config.yaml
dataset: "aerial photos of the United States (SatlasPretrain)"
translate: 0.12
color_jitter: 0.1
merge_dims: true
epochs: 7.7
weight_decay: 0.05
Rows from block 3, named by matrix and row number. Each number is 200 + 30 x the weight over the matrix's rms, rounded and kept within 0 to 999. All counts start at 0.
# convs1: 3x3 conv (model.enc.1.1.convs.1.weight, 96x96x3x3), inputs 20-39, a 3x3 kernel for each
convs1.10,266,176,218,187,206,201,190,192,201,212,198,209,190,176,189,239,214,156,231,168,200,184,170,269,206,232,238,197,207,182,191,226,226,186,170,204,192,169,214,237,240,235,215,199,207,202,180,195,166,191,174,241,186,215,103,185,199,217,187,262,191,203,162,194,228,176,184,182,228,164,192,186,204,219,205,245,201,236,258,159,173,143,129,223,184,122,153,211,202,224,236,211,204,233,238,180,194,191,233,197,249,209,235,172,196,192,207,180,170,164,165,208,206,189,236,202,195,147,190,181,191,215,185,236,178,143,222,266,256,162,129,250,207,194,198,211,234,211,166,180,199,193,183,201,210,149,196,232,186,216,179,141,152,179,210,206,205,221,205,222,180,210,208,232,203,204,122,203,212,234,190,195,230,205,167,203,236,160,133,158
convs1.11,144,226,187,208,162,209,222,187,190,181,224,251,231,229,259,261,261,243,221,167,229,237,185,199,178,163,208,276,205,242,180,243,275,169,203,185,165,246,216,212,187,200,211,205,149,158,140,172,204,166,167,151,159,169,251,209,194,205,205,209,245,185,179,194,243,202,169,213,160,201,215,217,177,177,226,217,233,242,221,265,161,199,195,197,207,196,189,186,200,171,170,224,203,224,181,172,240,238,241,247,170,191,231,226,210,188,268,255,169,250,209,222,183,266,174,204,258,201,223,240,195,248,188,198,228,212,229,232,212,248,241,196,186,182,203,225,188,171,203,192,170,231,158,204,202,200,202,213,242,181,192,189,134,208,192,189,196,204,181,225,162,201,264,218,173,162,228,201,202,190,232,165,193,217,219,211,217,179,193,201
convs1.12,220,216,210,240,182,232,204,211,184,182,162,190,119,166,200,226,214,182,223,179,235,206,191,200,179,180,219,152,253,218,209,161,175,153,191,202,189,211,204,192,225,210,247,148,202,213,215,208,151,236,213,247,167,229,293,160,241,157,186,245,159,226,203,200,201,252,176,177,215,229,218,201,238,226,150,208,157,246,168,212,176,229,179,210,199,170,217,149,247,215,213,163,178,181,251,210,218,250,239,246,209,220,216,189,184,234,204,190,181,194,204,181,137,208,214,180,193,184,199,250,215,190,176,218,181,154,179,154,244,233,207,155,182,196,232,240,232,182,200,194,211,182,193,201,195,200,211,226,157,273,202,225,208,209,204,167,256,192,185,203,218,202,179,249,199,232,220,198,164,199,260,212,208,183,203,240,176,234,235,195
convs1.13,176,210,172,220,188,171,186,207,161,244,174,199,145,278,234,194,267,194,177,202,176,197,179,192,223,197,147,215,126,241,257,145,183,180,213,212,184,262,147,171,239,174,175,219,185,190,169,221,241,150,197,167,200,187,164,171,259,238,195,200,232,204,202,192,183,229,150,223,228,169,153,204,168,232,199,227,190,218,229,192,221,174,195,208,177,189,163,191,150,180,213,171,253,200,192,181,178,197,194,215,184,187,178,233,219,220,209,193,198,188,241,197,177,156,213,238,166,210,205,173,153,214,154,169,139,153,238,248,197,218,140,305,178,198,185,263,151,174,206,200,180,233,252,186,196,239,182,234,176,175,237,194,222,176,161,211,182,206,185,203,184,180,227,167,157,250,201,210,213,148,207,190,156,142,185,190,206,181,186,206
convs1.14,192,225,232,183,198,231,237,232,152,175,162,224,197,197,268,197,225,191,216,189,170,220,171,163,191,212,131,207,207,210,181,176,195,188,155,199,210,220,205,183,194,186,183,181,212,237,178,189,200,169,156,183,168,160,195,180,232,206,162,198,183,196,215,182,170,175,163,124,249,169,177,166,149,232,146,189,237,229,137,203,173,164,219,262,167,174,147,143,195,215,204,199,201,180,170,193,235,202,192,196,212,172,217,173,269,186,168,231,176,294,189,220,213,241,244,264,187,186,256,192,198,202,209,222,247,237,164,178,149,193,195,229,233,172,148,192,180,242,268,181,231,220,188,190,225,254,186,222,184,224,172,203,213,186,195,210,208,244,224,190,163,180,168,206,213,192,199,176,212,239,203,211,241,192,197,214,169,198,139,204
convs1.15,277,134,223,205,176,151,192,207,205,224,204,253,239,254,194,222,188,200,227,223,187,190,185,228,184,177,222,158,235,243,174,186,241,225,224,246,154,206,127,180,181,325,192,194,241,196,169,239,214,184,228,210,216,261,253,175,186,222,253,230,171,144,254,218,243,210,200,204,228,237,227,225,234,213,228,195,191,175,170,227,203,196,176,197,173,234,172,175,222,140,211,206,162,187,211,128,205,166,194,240,192,222,178,196,205,230,209,202,170,202,170,185,257,199,173,249,151,259,177,215,230,160,185,206,279,168,181,234,200,263,201,200,206,247,186,191,259,243,222,191,236,150,206,220,117,296,105,237,153,232,226,186,222,237,157,244,208,228,197,212,259,166,211,191,225,187,232,109,177,251,181,344,126,198,138,226,143,195,244,198
convs1.16,191,156,211,154,198,279,141,178,202,232,206,244,197,206,214,195,172,218,215,204,194,159,187,201,169,234,201,211,226,201,224,161,153,232,164,222,232,211,147,161,166,183,203,187,203,178,215,190,270,192,168,191,206,151,215,173,216,158,224,169,213,186,197,181,230,181,191,231,193,198,160,224,146,142,156,188,194,273,242,181,244,210,236,221,231,172,139,186,193,256,171,162,171,133,209,243,181,206,255,258,222,221,236,270,204,194,193,213,233,213,191,208,202,213,168,189,162,239,245,168,175,158,199,161,212,175,149,210,234,157,196,207,190,206,224,211,154,230,232,172,210,194,211,174,184,209,187,237,192,196,197,218,174,216,194,244,204,146,199,246,178,142,174,179,231,181,240,215,182,170,178,199,199,194,229,164,230,183,178,227
convs1.17,239,218,168,237,127,207,225,247,230,262,182,224,263,185,203,218,149,210,245,195,216,186,179,225,205,209,161,187,205,216,204,235,172,224,227,218,228,207,172,232,239,234,261,192,215,266,228,255,222,198,182,203,213,168,197,214,237,189,167,163,159,222,195,164,193,186,175,224,199,163,162,186,216,220,159,160,197,212,211,234,232,158,170,159,171,172,207,174,198,195,181,197,202,241,214,212,176,185,151,200,187,207,200,189,199,211,209,230,211,200,205,179,197,187,251,204,189,191,179,193,215,232,210,213,215,127,145,230,197,180,182,191,213,187,226,214,237,258,172,160,203,186,189,160,212,247,213,268,198,212,206,209,252,133,173,209,177,217,210,189,218,177,236,219,221,194,203,216,205,240,155,225,293,220,267,224,185,184,261,219
convs1.18,212,195,184,159,185,211,239,184,238,165,180,202,179,192,203,204,240,169,174,232,230,198,186,224,188,188,182,166,245,220,173,197,190,172,238,173,189,240,238,207,182,187,180,240,236,154,228,177,170,180,187,214,206,193,172,211,187,214,211,179,164,217,175,214,258,218,140,174,194,170,179,146,215,197,196,261,248,194,231,270,208,176,248,281,197,215,207,208,193,218,209,217,208,237,244,200,189,167,179,172,207,189,225,258,229,161,224,199,259,232,167,183,200,197,238,200,244,198,165,186,215,161,199,218,262,205,148,193,184,183,240,176,153,260,177,232,185,187,210,216,208,203,183,186,136,221,234,219,227,167,225,226,224,188,193,240,189,201,230,145,210,244,191,219,170,212,176,230,183,211,154,258,214,228,224,193,180,220,163,227
convs1.19,184,163,224,167,202,196,282,180,165,230,235,223,230,169,242,224,180,243,174,236,164,212,174,269,243,197,249,177,198,162,155,228,232,204,173,178,228,153,182,164,222,215,185,189,206,198,220,145,223,260,274,177,241,208,216,202,259,211,239,189,222,207,210,224,155,223,209,244,259,171,197,200,206,187,175,158,161,198,197,198,190,161,182,145,195,197,162,221,222,142,234,193,201,217,183,171,180,160,198,171,207,155,260,207,198,232,212,257,207,183,194,191,212,138,124,182,203,174,163,226,187,239,184,169,238,175,195,175,200,229,211,217,231,206,203,182,159,195,260,183,197,230,223,156,188,257,156,186,223,127,218,184,218,250,180,203,205,205,176,251,161,213,205,203,172,205,201,235,173,254,212,233,186,170,210,211,231,192,197,175
convs1.20,150,218,192,202,212,230,266,181,182,171,216,186,172,218,212,184,206,156,183,173,184,250,253,184,206,235,215,159,190,172,169,191,176,214,169,185,197,166,197,188,178,223,189,185,186,192,161,205,206,197,188,158,199,304,237,176,186,203,239,205,139,234,242,216,214,235,198,165,228,181,186,147,107,153,210,208,142,176,240,204,201,174,201,236,221,230,211,322,215,160,180,220,190,147,180,163,229,201,195,117,170,170,222,190,185,271,251,204,276,200,201,210,200,200,172,220,219,188,197,186,147,158,189,198,203,193,152,174,214,211,226,147,213,192,192,220,189,203,189,176,148,216,175,180,267,242,189,160,145,208,179,161,272,170,229,154,218,226,198,226,165,177,154,176,113,211,216,233,213,231,192,265,197,155,189,183,185,229,227,234
convs1.21,194,150,201,200,203,227,133,185,208,223,213,190,161,216,207,267,211,215,193,186,164,198,190,154,198,204,264,167,225,212,224,169,236,210,207,179,203,180,146,215,157,215,238,221,183,188,173,176,197,247,177,257,214,192,172,215,203,243,181,167,193,197,209,228,245,205,221,195,183,206,223,165,253,206,178,206,251,246,179,165,230,213,246,176,238,227,154,182,232,242,159,212,198,187,151,251,188,167,236,190,212,197,138,202,191,180,187,177,244,212,234,189,209,191,186,179,221,222,228,142,182,187,190,194,241,177,223,162,196,177,188,208,224,210,221,141,226,255,182,190,201,194,179,162,225,238,204,193,193,214,206,221,177,210,214,224,192,161,225,204,174,189,200,213,184,203,224,201,230,273,197,195,205,250,183,188,213,199,176,166
convs1.22,189,199,259,264,189,189,199,214,262,236,241,252,244,267,183,203,224,169,204,249,160,177,252,231,179,185,162,212,270,161,223,242,108,158,223,206,231,160,169,184,232,198,210,138,193,133,186,204,182,150,214,181,180,223,224,147,229,163,223,223,162,184,216,262,199,192,199,159,269,189,226,179,130,203,210,230,155,169,250,171,187,223,227,207,221,182,207,235,152,219,163,217,144,242,215,204,238,220,197,105,173,198,214,208,185,217,177,152,183,159,208,210,194,228,238,220,200,246,176,153,166,237,222,228,215,211,184,234,190,194,195,221,205,178,210,159,218,225,171,191,188,168,181,192,199,225,246,246,162,237,200,141,184,254,173,224,235,184,185,179,143,216,254,194,137,212,155,186,240,187,184,198,199,175,243,170,160,189,203,203
convs1.23,209,216,210,230,212,215,202,201,245,108,170,158,185,196,213,198,201,229,171,154,197,181,204,181,233,171,169,223,185,275,189,155,192,197,134,203,175,236,212,208,185,218,184,169,125,210,207,198,173,202,145,192,192,203,169,210,234,193,210,266,219,123,217,150,188,208,170,192,163,150,156,188,172,259,196,178,235,235,161,311,201,268,188,205,155,212,232,148,128,141,158,192,164,196,233,208,215,208,258,208,236,256,252,186,224,198,289,214,197,186,196,211,181,178,195,208,245,185,181,124,222,211,204,194,178,239,221,199,193,146,186,190,187,152,190,176,183,213,187,217,192,219,233,219,213,164,260,214,288,122,210,163,154,183,147,207,162,179,223,217,237,180,141,260,186,175,200,192,219,212,233,172,211,209,265,200,220,190,219,185
convs1.24,199,226,182,180,170,181,181,230,179,227,162,202,216,229,197,185,231,232,251,230,211,201,212,177,181,222,175,244,252,237,262,218,198,153,86,153,235,146,235,221,177,200,196,166,197,158,242,166,205,278,190,233,232,177,162,163,218,192,228,127,220,196,154,203,168,197,194,212,190,167,177,189,210,197,194,178,114,212,228,192,227,189,210,174,164,218,188,229,212,274,194,266,174,193,171,222,224,172,182,191,216,227,174,201,189,215,187,232,167,176,173,200,179,208,184,256,226,191,168,245,220,210,230,228,176,224,179,197,228,193,222,190,161,165,210,193,184,202,198,208,197,174,203,220,199,213,204,186,191,160,224,162,215,171,206,225,140,233,184,181,144,209,192,190,212,191,164,221,168,201,242,233,249,188,218,138,205,230,162,188
convs1.25,214,186,239,195,302,263,167,195,192,207,192,265,207,255,237,221,198,211,225,230,190,212,238,164,210,206,179,187,158,203,220,254,229,242,224,225,212,214,216,189,127,152,163,168,193,216,236,207,265,253,164,207,217,232,228,210,221,186,222,213,185,232,174,165,160,202,197,185,221,184,163,158,214,250,237,153,166,204,217,215,208,183,231,216,172,189,198,236,167,172,165,156,159,210,207,153,192,183,215,227,203,140,205,199,253,194,234,197,154,226,234,207,231,205,191,199,222,212,199,218,194,191,190,247,215,237,227,209,169,209,189,200,186,254,177,207,223,246,222,246,240,186,237,209,234,238,195,181,192,265,185,197,179,144,209,182,200,193,185,234,199,211,201,239,207,214,209,195,201,196,159,163,220,204,200,209,167,179,195,125
convs1.26,243,185,208,216,200,217,192,235,217,183,207,232,214,219,252,233,228,178,181,209,251,236,128,214,224,242,234,166,167,218,215,197,234,270,239,211,143,190,181,206,215,204,261,211,201,171,209,180,182,222,199,214,178,163,168,194,167,205,213,186,234,167,189,262,240,220,263,287,201,217,192,260,164,194,193,196,224,198,218,149,130,199,235,202,107,130,238,164,235,154,197,257,163,170,188,138,196,180,195,158,257,176,239,178,188,212,296,238,264,230,196,245,226,172,213,172,153,195,230,226,178,147,248,185,149,201,196,191,258,272,236,217,242,179,162,234,205,238,185,252,195,236,169,211,207,138,203,168,215,130,193,223,241,270,200,144,184,150,202,243,213,203,176,219,176,228,166,199,164,163,209,167,177,216,245,211,262,262,188,180
convs1.27,171,147,156,213,179,191,190,205,189,192,203,188,201,204,240,172,201,202,222,182,210,206,214,218,175,207,233,201,219,233,219,231,184,216,152,219,250,198,181,170,272,181,228,182,178,202,243,204,194,198,249,225,194,176,182,189,229,262,253,148,192,196,186,174,208,194,255,218,214,227,206,255,196,242,171,248,158,187,179,230,187,251,209,255,178,263,166,234,164,225,214,163,204,180,212,247,163,157,180,189,159,209,198,226,218,171,249,199,186,238,150,233,218,260,234,215,231,194,201,185,238,216,217,186,187,148,151,179,212,244,177,180,248,220,184,204,221,227,229,251,219,227,230,188,207,127,234,199,141,231,209,207,226,191,160,210,158,210,222,235,211,190,190,181,207,186,180,249,266,222,247,199,173,209,195,173,226,184,215,169
convs1.28,229,275,222,232,198,223,269,189,199,192,169,201,237,207,226,180,191,226,183,196,153,223,180,205,205,191,183,180,165,233,208,153,182,179,186,190,188,236,204,215,223,237,189,202,210,243,221,220,215,168,179,207,224,205,212,140,136,200,217,181,178,221,247,168,241,219,226,179,188,233,168,178,181,233,204,179,218,185,194,223,175,169,175,156,189,208,199,208,197,208,216,190,164,152,184,132,183,169,194,226,192,159,214,216,199,193,226,171,213,142,209,237,176,194,236,182,210,191,186,180,247,236,181,223,211,153,151,169,194,185,181,194,236,220,227,230,217,188,211,222,205,154,192,172,208,218,196,234,191,228,173,187,188,210,180,206,227,200,192,226,219,187,192,177,219,189,238,208,186,193,138,222,199,235,173,203,217,226,208,205
convs1.29,188,211,203,159,225,191,223,222,191,196,228,166,169,131,184,200,198,186,164,180,198,210,192,229,206,181,193,184,160,172,178,132,203,219,201,208,206,141,188,213,169,184,139,209,218,195,217,197,207,164,193,232,201,194,174,175,198,145,151,190,164,214,193,240,221,183,190,157,186,206,218,227,232,175,181,211,242,236,205,215,197,211,225,217,199,186,181,214,217,236,247,244,234,198,203,203,216,133,250,165,198,205,164,190,164,188,219,206,191,230,209,214,210,221,185,171,218,228,205,172,217,177,215,191,230,198,192,154,182,187,197,224,206,211,244,165,206,194,228,184,200,231,235,168,208,153,192,224,174,229,196,202,205,135,232,241,176,225,180,189,238,214,103,202,206,220,240,229,171,245,197,232,167,195,236,216,218,184,184,201
convs1.30,206,211,206,185,198,230,200,181,205,185,201,199,167,227,269,172,185,233,235,199,241,184,167,195,174,167,217,224,232,183,221,265,227,204,241,164,254,199,183,204,220,181,190,225,201,175,250,171,195,196,172,187,243,217,184,170,185,202,204,148,214,221,259,190,215,179,152,171,221,243,155,295,201,191,175,188,175,178,189,183,233,190,175,196,216,211,174,247,171,208,207,238,181,225,154,180,158,222,184,201,214,168,149,170,231,206,182,228,199,213,226,272,220,222,216,229,165,153,225,237,232,201,184,142,223,164,231,192,169,216,224,189,199,133,162,166,201,191,234,207,186,213,185,210,188,181,211,216,195,217,210,267,173,196,191,193,135,207,215,180,165,179,233,146,230,280,142,222,200,215,209,209,205,254,231,189,235,239,163,170
convs1.31,162,246,171,245,186,155,214,124,215,205,150,201,145,216,184,191,144,192,144,233,168,169,205,132,188,216,176,173,203,213,234,167,226,246,204,225,179,195,220,205,200,200,194,193,222,195,222,160,179,195,128,236,277,184,131,205,151,154,274,168,231,218,178,212,253,170,235,241,172,226,178,196,194,155,256,175,201,236,202,245,204,240,223,196,170,166,199,254,234,219,186,263,197,184,209,255,171,171,132,211,254,225,181,242,180,189,163,183,200,254,144,164,221,213,233,214,180,154,205,207,225,163,168,170,212,224,208,150,188,190,219,256,210,222,185,159,181,207,213,243,184,238,147,220,177,241,168,188,189,200,194,203,193,227,228,223,193,109,183,155,210,158,221,206,193,225,165,202,251,252,240,167,220,153,181,209,188,174,152,197
convs1.32,201,229,241,227,134,251,200,189,235,235,233,184,248,206,202,203,193,196,191,252,266,182,251,236,182,198,198,219,205,188,229,189,177,181,243,210,154,226,171,205,202,191,211,199,163,178,212,172,217,194,198,210,188,172,234,209,234,220,230,194,232,287,194,207,261,218,256,179,199,176,170,225,209,216,194,172,207,141,181,141,158,206,185,230,203,200,158,188,226,236,227,185,199,177,182,233,181,193,201,203,251,221,229,173,199,225,204,185,219,167,237,174,238,153,178,223,167,210,186,187,236,201,171,250,241,178,168,215,190,189,186,206,159,246,125,255,266,275,204,169,230,220,196,169,182,182,238,229,169,215,201,192,183,194,212,209,211,204,251,201,226,190,155,154,155,232,201,213,147,203,225,173,189,296,148,199,276,199,244,224
convs1.33,194,257,176,188,264,218,171,154,127,246,173,233,213,217,200,206,229,158,175,163,168,208,188,221,188,178,217,204,165,148,275,256,254,165,204,224,139,227,251,195,256,223,224,237,265,202,179,267,225,185,195,158,221,233,220,156,210,163,179,216,203,183,199,168,205,189,185,236,235,173,177,214,176,183,235,222,226,217,198,205,177,217,139,265,183,258,167,165,179,248,185,153,226,249,208,247,192,199,234,217,232,224,185,204,200,205,216,225,185,221,180,185,239,176,209,174,195,178,256,201,237,211,220,233,187,232,214,164,217,193,202,168,210,176,206,256,216,177,236,173,183,158,186,151,264,178,219,192,175,199,170,198,134,184,209,165,246,208,205,180,213,226,224,218,190,232,237,179,206,256,198,264,235,215,213,252,220,205,199,242
convs1.34,168,194,215,150,221,277,212,181,232,194,148,169,127,151,185,209,172,200,166,199,183,206,143,163,222,253,214,249,227,178,236,205,188,213,152,225,159,215,228,175,198,198,198,198,161,227,212,208,178,213,205,230,164,163,211,190,211,210,253,211,200,188,164,202,154,251,214,180,199,191,199,207,171,215,196,212,230,252,210,220,212,164,186,221,279,227,196,141,228,163,176,182,208,210,220,185,205,241,231,199,190,194,198,134,238,161,180,200,208,215,175,237,218,206,172,212,196,219,208,191,220,256,188,184,181,195,171,181,181,199,150,213,178,197,198,207,125,180,222,192,169,208,256,234,189,198,194,208,201,215,131,192,172,207,203,172,173,205,221,193,199,174,210,173,157,214,201,197,218,202,217,176,185,179,238,267,195,196,235,199
convs1.35,216,231,161,221,208,250,239,194,189,161,226,182,165,193,212,200,209,167,197,182,219,236,171,202,225,199,219,202,223,218,222,238,222,164,168,169,208,174,218,203,228,168,191,186,188,196,219,194,220,218,217,199,179,278,218,231,181,201,229,198,173,251,237,210,158,228,240,201,199,203,233,185,146,177,166,189,186,220,192,162,232,140,200,180,184,127,224,193,166,183,238,167,219,173,183,188,199,188,177,167,185,147,226,171,210,234,231,207,172,227,200,175,211,178,203,197,191,156,222,256,190,201,239,243,236,223,219,208,227,168,221,184,213,185,201,206,146,212,218,222,162,203,241,227,268,182,146,164,290,159,123,232,237,199,176,194,148,175,181,207,175,190,183,178,191,241,157,211,218,227,196,222,211,254,227,146,280,245,196,215
convs1.36,202,212,206,177,176,192,220,199,238,176,200,219,204,173,244,179,171,205,154,169,263,217,188,198,143,249,242,170,158,174,193,220,206,224,166,206,227,223,199,183,226,176,186,217,166,166,246,127,231,236,225,257,192,207,223,220,191,206,241,228,152,230,197,207,240,238,179,240,163,235,196,180,208,171,185,145,231,172,143,208,161,186,192,168,251,220,220,171,231,217,200,190,188,241,201,235,210,160,169,195,234,192,185,146,188,204,210,157,136,212,182,213,190,190,207,192,227,226,178,189,209,177,152,181,234,167,173,261,220,240,205,177,210,227,182,181,215,241,186,179,227,236,155,183,183,177,209,183,197,266,195,246,145,169,184,244,189,229,224,203,220,173,135,237,186,182,219,216,176,177,175,192,195,173,219,186,182,197,266,202
convs1.37,232,221,196,204,189,232,189,185,226,212,236,228,227,231,216,205,160,173,188,200,227,191,219,197,200,181,200,195,200,208,176,146,190,131,203,165,229,189,169,162,158,188,181,170,195,215,212,155,216,223,177,184,203,226,191,188,217,160,208,235,252,199,232,221,203,208,203,130,196,173,204,167,173,207,212,241,193,158,203,172,189,211,227,176,179,198,135,158,154,178,184,213,163,180,162,190,155,208,197,213,217,226,249,209,208,160,230,183,211,263,256,169,217,207,184,197,148,226,172,193,202,192,214,161,195,200,174,180,163,223,221,169,219,236,200,174,233,223,210,272,179,182,215,193,197,224,205,243,223,216,213,155,182,208,213,201,242,200,199,219,229,207,201,221,194,157,219,232,208,188,217,216,185,238,209,188,233,190,202,208
convs1.38,233,151,226,204,199,205,191,190,198,195,191,214,153,182,195,234,201,169,186,208,194,198,217,172,195,191,161,151,171,226,220,150,192,172,157,208,241,236,241,223,221,225,253,223,136,180,183,188,218,213,175,223,240,184,195,204,211,173,204,180,239,194,197,196,192,213,196,168,204,174,207,162,183,181,238,202,230,224,201,176,222,197,144,185,196,251,238,117,193,183,180,230,192,240,214,192,200,201,176,250,229,180,232,228,221,210,172,244,224,210,192,187,221,235,156,181,225,226,189,154,222,240,252,225,230,167,159,185,177,194,165,222,206,159,177,251,227,142,263,160,173,159,188,186,212,196,238,255,261,159,247,241,169,209,227,209,208,260,219,211,241,212,218,206,175,146,240,184,151,181,164,196,227,195,190,175,177,197,180,194
convs1.39,185,178,185,156,184,174,214,188,217,165,234,195,158,201,171,204,217,226,231,217,169,190,211,191,203,213,171,193,276,287,208,183,273,235,183,221,223,220,210,145,218,162,228,212,203,221,263,204,155,250,172,163,175,177,206,220,196,217,235,233,211,215,195,214,178,189,179,126,160,218,194,223,200,168,176,198,221,188,197,179,193,191,234,225,195,226,164,191,188,187,181,169,187,239,197,201,254,185,236,230,195,223,207,147,148,198,232,207,190,199,160,213,243,200,220,197,189,188,267,171,270,200,184,209,218,183,207,214,208,145,224,213,203,181,188,227,231,164,246,165,166,220,151,218,218,155,203,244,185,214,165,178,217,197,206,179,185,144,194,168,244,227,158,212,137,157,231,216,199,224,201,125,153,188,239,183,178,204,178,185
convs1.40,174,161,193,206,169,197,185,204,181,191,188,259,155,181,208,200,193,202,288,236,229,186,144,211,238,223,175,166,197,205,128,230,170,210,213,221,215,188,195,212,196,272,207,201,215,212,183,201,222,211,236,157,235,258,249,212,209,232,181,195,170,186,176,197,178,234,161,193,219,215,213,172,212,208,200,295,227,213,186,195,155,198,204,219,225,219,274,194,171,259,138,228,221,161,208,205,205,176,275,202,204,192,250,182,198,237,196,183,236,192,200,214,199,172,199,170,155,178,197,222,157,232,157,259,199,226,170,177,220,235,241,122,180,192,189,202,168,166,141,255,209,206,160,166,216,219,182,237,210,248,211,217,231,243,205,174,222,164,188,205,169,216,207,179,184,204,208,211,219,212,239,197,167,182,169,219,222,157,191,200
convs1.41,180,197,167,207,178,275,207,209,235,192,162,166,196,209,159,240,230,155,183,175,202,162,225,168,165,173,173,186,197,208,205,214,260,199,229,204,203,188,191,175,149,180,152,206,187,192,220,200,198,240,199,193,244,157,201,179,230,165,226,232,167,221,191,233,207,187,211,241,195,199,175,151,205,250,158,232,176,184,161,171,186,180,216,110,206,174,188,122,222,195,224,270,251,184,190,244,207,246,228,211,306,271,158,211,159,155,117,225,205,216,193,156,155,252,173,187,229,190,178,242,204,165,252,150,213,219,161,263,187,219,225,118,209,161,162,185,188,160,186,185,155,250,217,173,185,217,177,174,186,187,187,199,235,231,216,209,186,192,203,191,196,224,188,185,209,234,148,221,201,211,138,165,210,182,182,271,234,190,217,237
convs1.42,186,196,210,184,167,157,209,185,227,215,201,218,209,255,145,208,185,183,141,202,254,200,164,192,220,178,226,213,231,134,203,242,199,195,197,201,263,226,214,251,228,214,215,164,189,270,208,242,152,226,212,200,209,201,170,196,178,115,223,207,216,188,177,187,206,154,219,210,154,190,188,172,200,230,228,250,170,225,183,211,169,141,201,217,245,202,228,205,170,164,197,155,266,197,176,270,217,223,179,241,206,228,166,169,218,186,200,159,187,195,230,222,183,202,196,227,217,156,162,187,190,254,208,208,259,216,255,159,183,212,256,193,201,220,184,168,171,222,179,232,186,203,176,229,132,182,237,163,168,163,231,176,174,186,169,184,184,238,194,184,189,162,206,227,191,188,229,227,193,198,232,217,224,185,199,242,207,214,178,195
convs1.43,225,188,185,229,224,200,214,184,165,183,192,245,195,239,284,196,196,216,207,231,207,150,225,162,230,239,195,176,187,171,164,113,152,223,160,214,185,191,194,221,206,197,210,170,222,219,209,225,204,210,235,144,193,189,259,185,161,215,154,155,164,221,196,208,285,203,169,191,229,146,195,225,196,133,251,153,224,219,211,238,182,236,158,203,208,223,196,227,246,188,208,183,168,193,273,192,219,236,189,246,193,194,220,218,230,188,243,211,217,201,156,201,284,172,181,233,188,203,228,259,206,160,242,191,174,250,232,207,216,259,182,183,223,208,146,193,181,207,168,203,172,196,210,177,133,182,192,179,175,211,209,195,187,159,174,170,191,248,218,213,219,169,246,236,200,187,253,197,210,201,242,176,235,210,233,183,243,203,210,214
convs1.44,197,181,215,235,162,179,207,154,188,166,189,200,216,185,218,183,227,126,155,151,207,186,174,181,191,149,177,214,190,213,179,208,199,210,218,251,154,209,183,198,209,211,182,235,273,152,231,152,237,215,199,171,245,234,186,207,195,221,251,179,186,206,164,181,249,183,209,241,231,242,207,164,227,129,194,217,221,162,137,268,164,233,252,226,198,182,212,172,239,216,226,204,202,179,198,203,210,194,262,168,208,248,209,183,204,189,203,167,212,247,196,233,209,227,172,179,187,214,187,199,251,232,200,173,125,213,173,164,238,222,188,217,186,254,193,160,174,233,192,225,197,210,217,190,215,208,181,225,157,188,173,238,230,168,190,136,180,230,205,240,171,176,212,204,217,180,235,236,176,215,254,170,190,197,195,216,187,165,204,201
convs1.45,188,186,211,183,210,234,186,171,202,191,205,210,173,218,217,194,232,200,222,175,207,233,211,235,205,225,244,210,244,199,232,225,184,178,208,212,208,195,209,243,169,193,204,196,202,185,197,173,185,163,189,191,227,180,210,198,231,255,220,183,181,213,273,177,193,193,187,182,200,163,236,230,194,168,198,222,228,218,194,131,170,196,177,252,194,207,228,174,232,237,164,230,242,170,168,207,192,193,250,211,203,210,277,199,240,234,166,191,174,161,175,136,163,159,191,227,184,236,175,180,146,196,158,230,187,199,226,189,287,216,233,177,149,178,213,243,172,209,211,211,258,239,145,223,209,203,206,200,204,159,204,181,241,235,170,147,135,170,230,176,215,275,153,247,211,178,208,253,152,169,150,200,217,240,225,237,199,187,187,151
convs1.46,174,230,251,180,179,153,172,224,172,220,258,191,181,219,280,202,177,167,168,233,235,196,150,204,218,240,178,263,186,219,201,185,163,120,173,215,222,194,204,204,208,213,173,187,212,251,180,198,153,197,189,195,260,218,232,186,189,185,150,274,215,206,227,191,201,223,205,158,226,203,198,237,168,188,189,196,199,199,205,221,181,226,195,187,225,206,258,212,226,179,233,217,243,270,250,218,134,221,199,189,207,145,191,177,206,174,188,258,152,217,210,197,198,214,202,197,257,149,184,171,175,218,165,215,192,161,256,250,232,184,147,209,190,159,229,220,234,162,202,222,213,182,206,206,243,215,211,178,198,209,171,214,219,138,182,213,209,208,207,243,179,199,184,211,206,164,238,224,234,255,248,229,278,256,172,155,180,206,206,193
convs1.47,213,224,229,223,250,193,210,217,205,197,231,180,210,245,181,176,180,203,196,175,202,176,211,245,218,175,239,190,211,175,219,151,190,237,184,158,170,201,166,174,191,204,213,206,184,222,206,212,192,220,189,243,160,196,227,201,206,182,207,165,231,139,189,186,186,182,195,203,151,221,163,238,221,178,201,148,176,170,175,116,193,218,176,160,194,186,160,204,198,210,161,241,179,198,190,252,154,220,195,210,208,185,173,206,213,189,183,164,189,201,193,222,180,212,138,175,215,119,194,192,208,172,216,167,183,169,257,207,166,188,210,125,233,179,204,195,202,227,219,217,251,172,261,195,159,215,215,161,223,219,197,132,186,184,183,167,173,167,207,191,189,187,188,187,196,208,189,187,215,218,221,171,211,207,164,277,216,198,236,232
convs1.48,209,195,203,224,218,178,163,167,165,203,206,240,139,206,156,181,169,128,251,185,224,195,207,152,238,198,95,158,201,214,215,231,272,224,203,232,193,214,211,198,169,287,187,226,208,202,204,191,187,215,186,213,197,255,160,194,225,222,170,263,208,210,214,164,154,182,162,178,136,171,167,166,173,183,196,173,211,221,158,202,223,222,203,155,212,191,191,222,271,206,199,206,233,190,185,193,216,217,213,241,197,141,247,141,150,153,194,182,169,222,225,151,193,197,213,246,232,191,203,192,183,182,209,138,233,237,169,181,195,195,164,178,230,191,246,225,186,176,244,162,233,177,170,139,226,194,234,285,229,285,212,207,189,203,243,228,167,131,181,187,178,183,194,193,194,209,199,205,204,192,198,227,266,230,231,192,188,138,207,217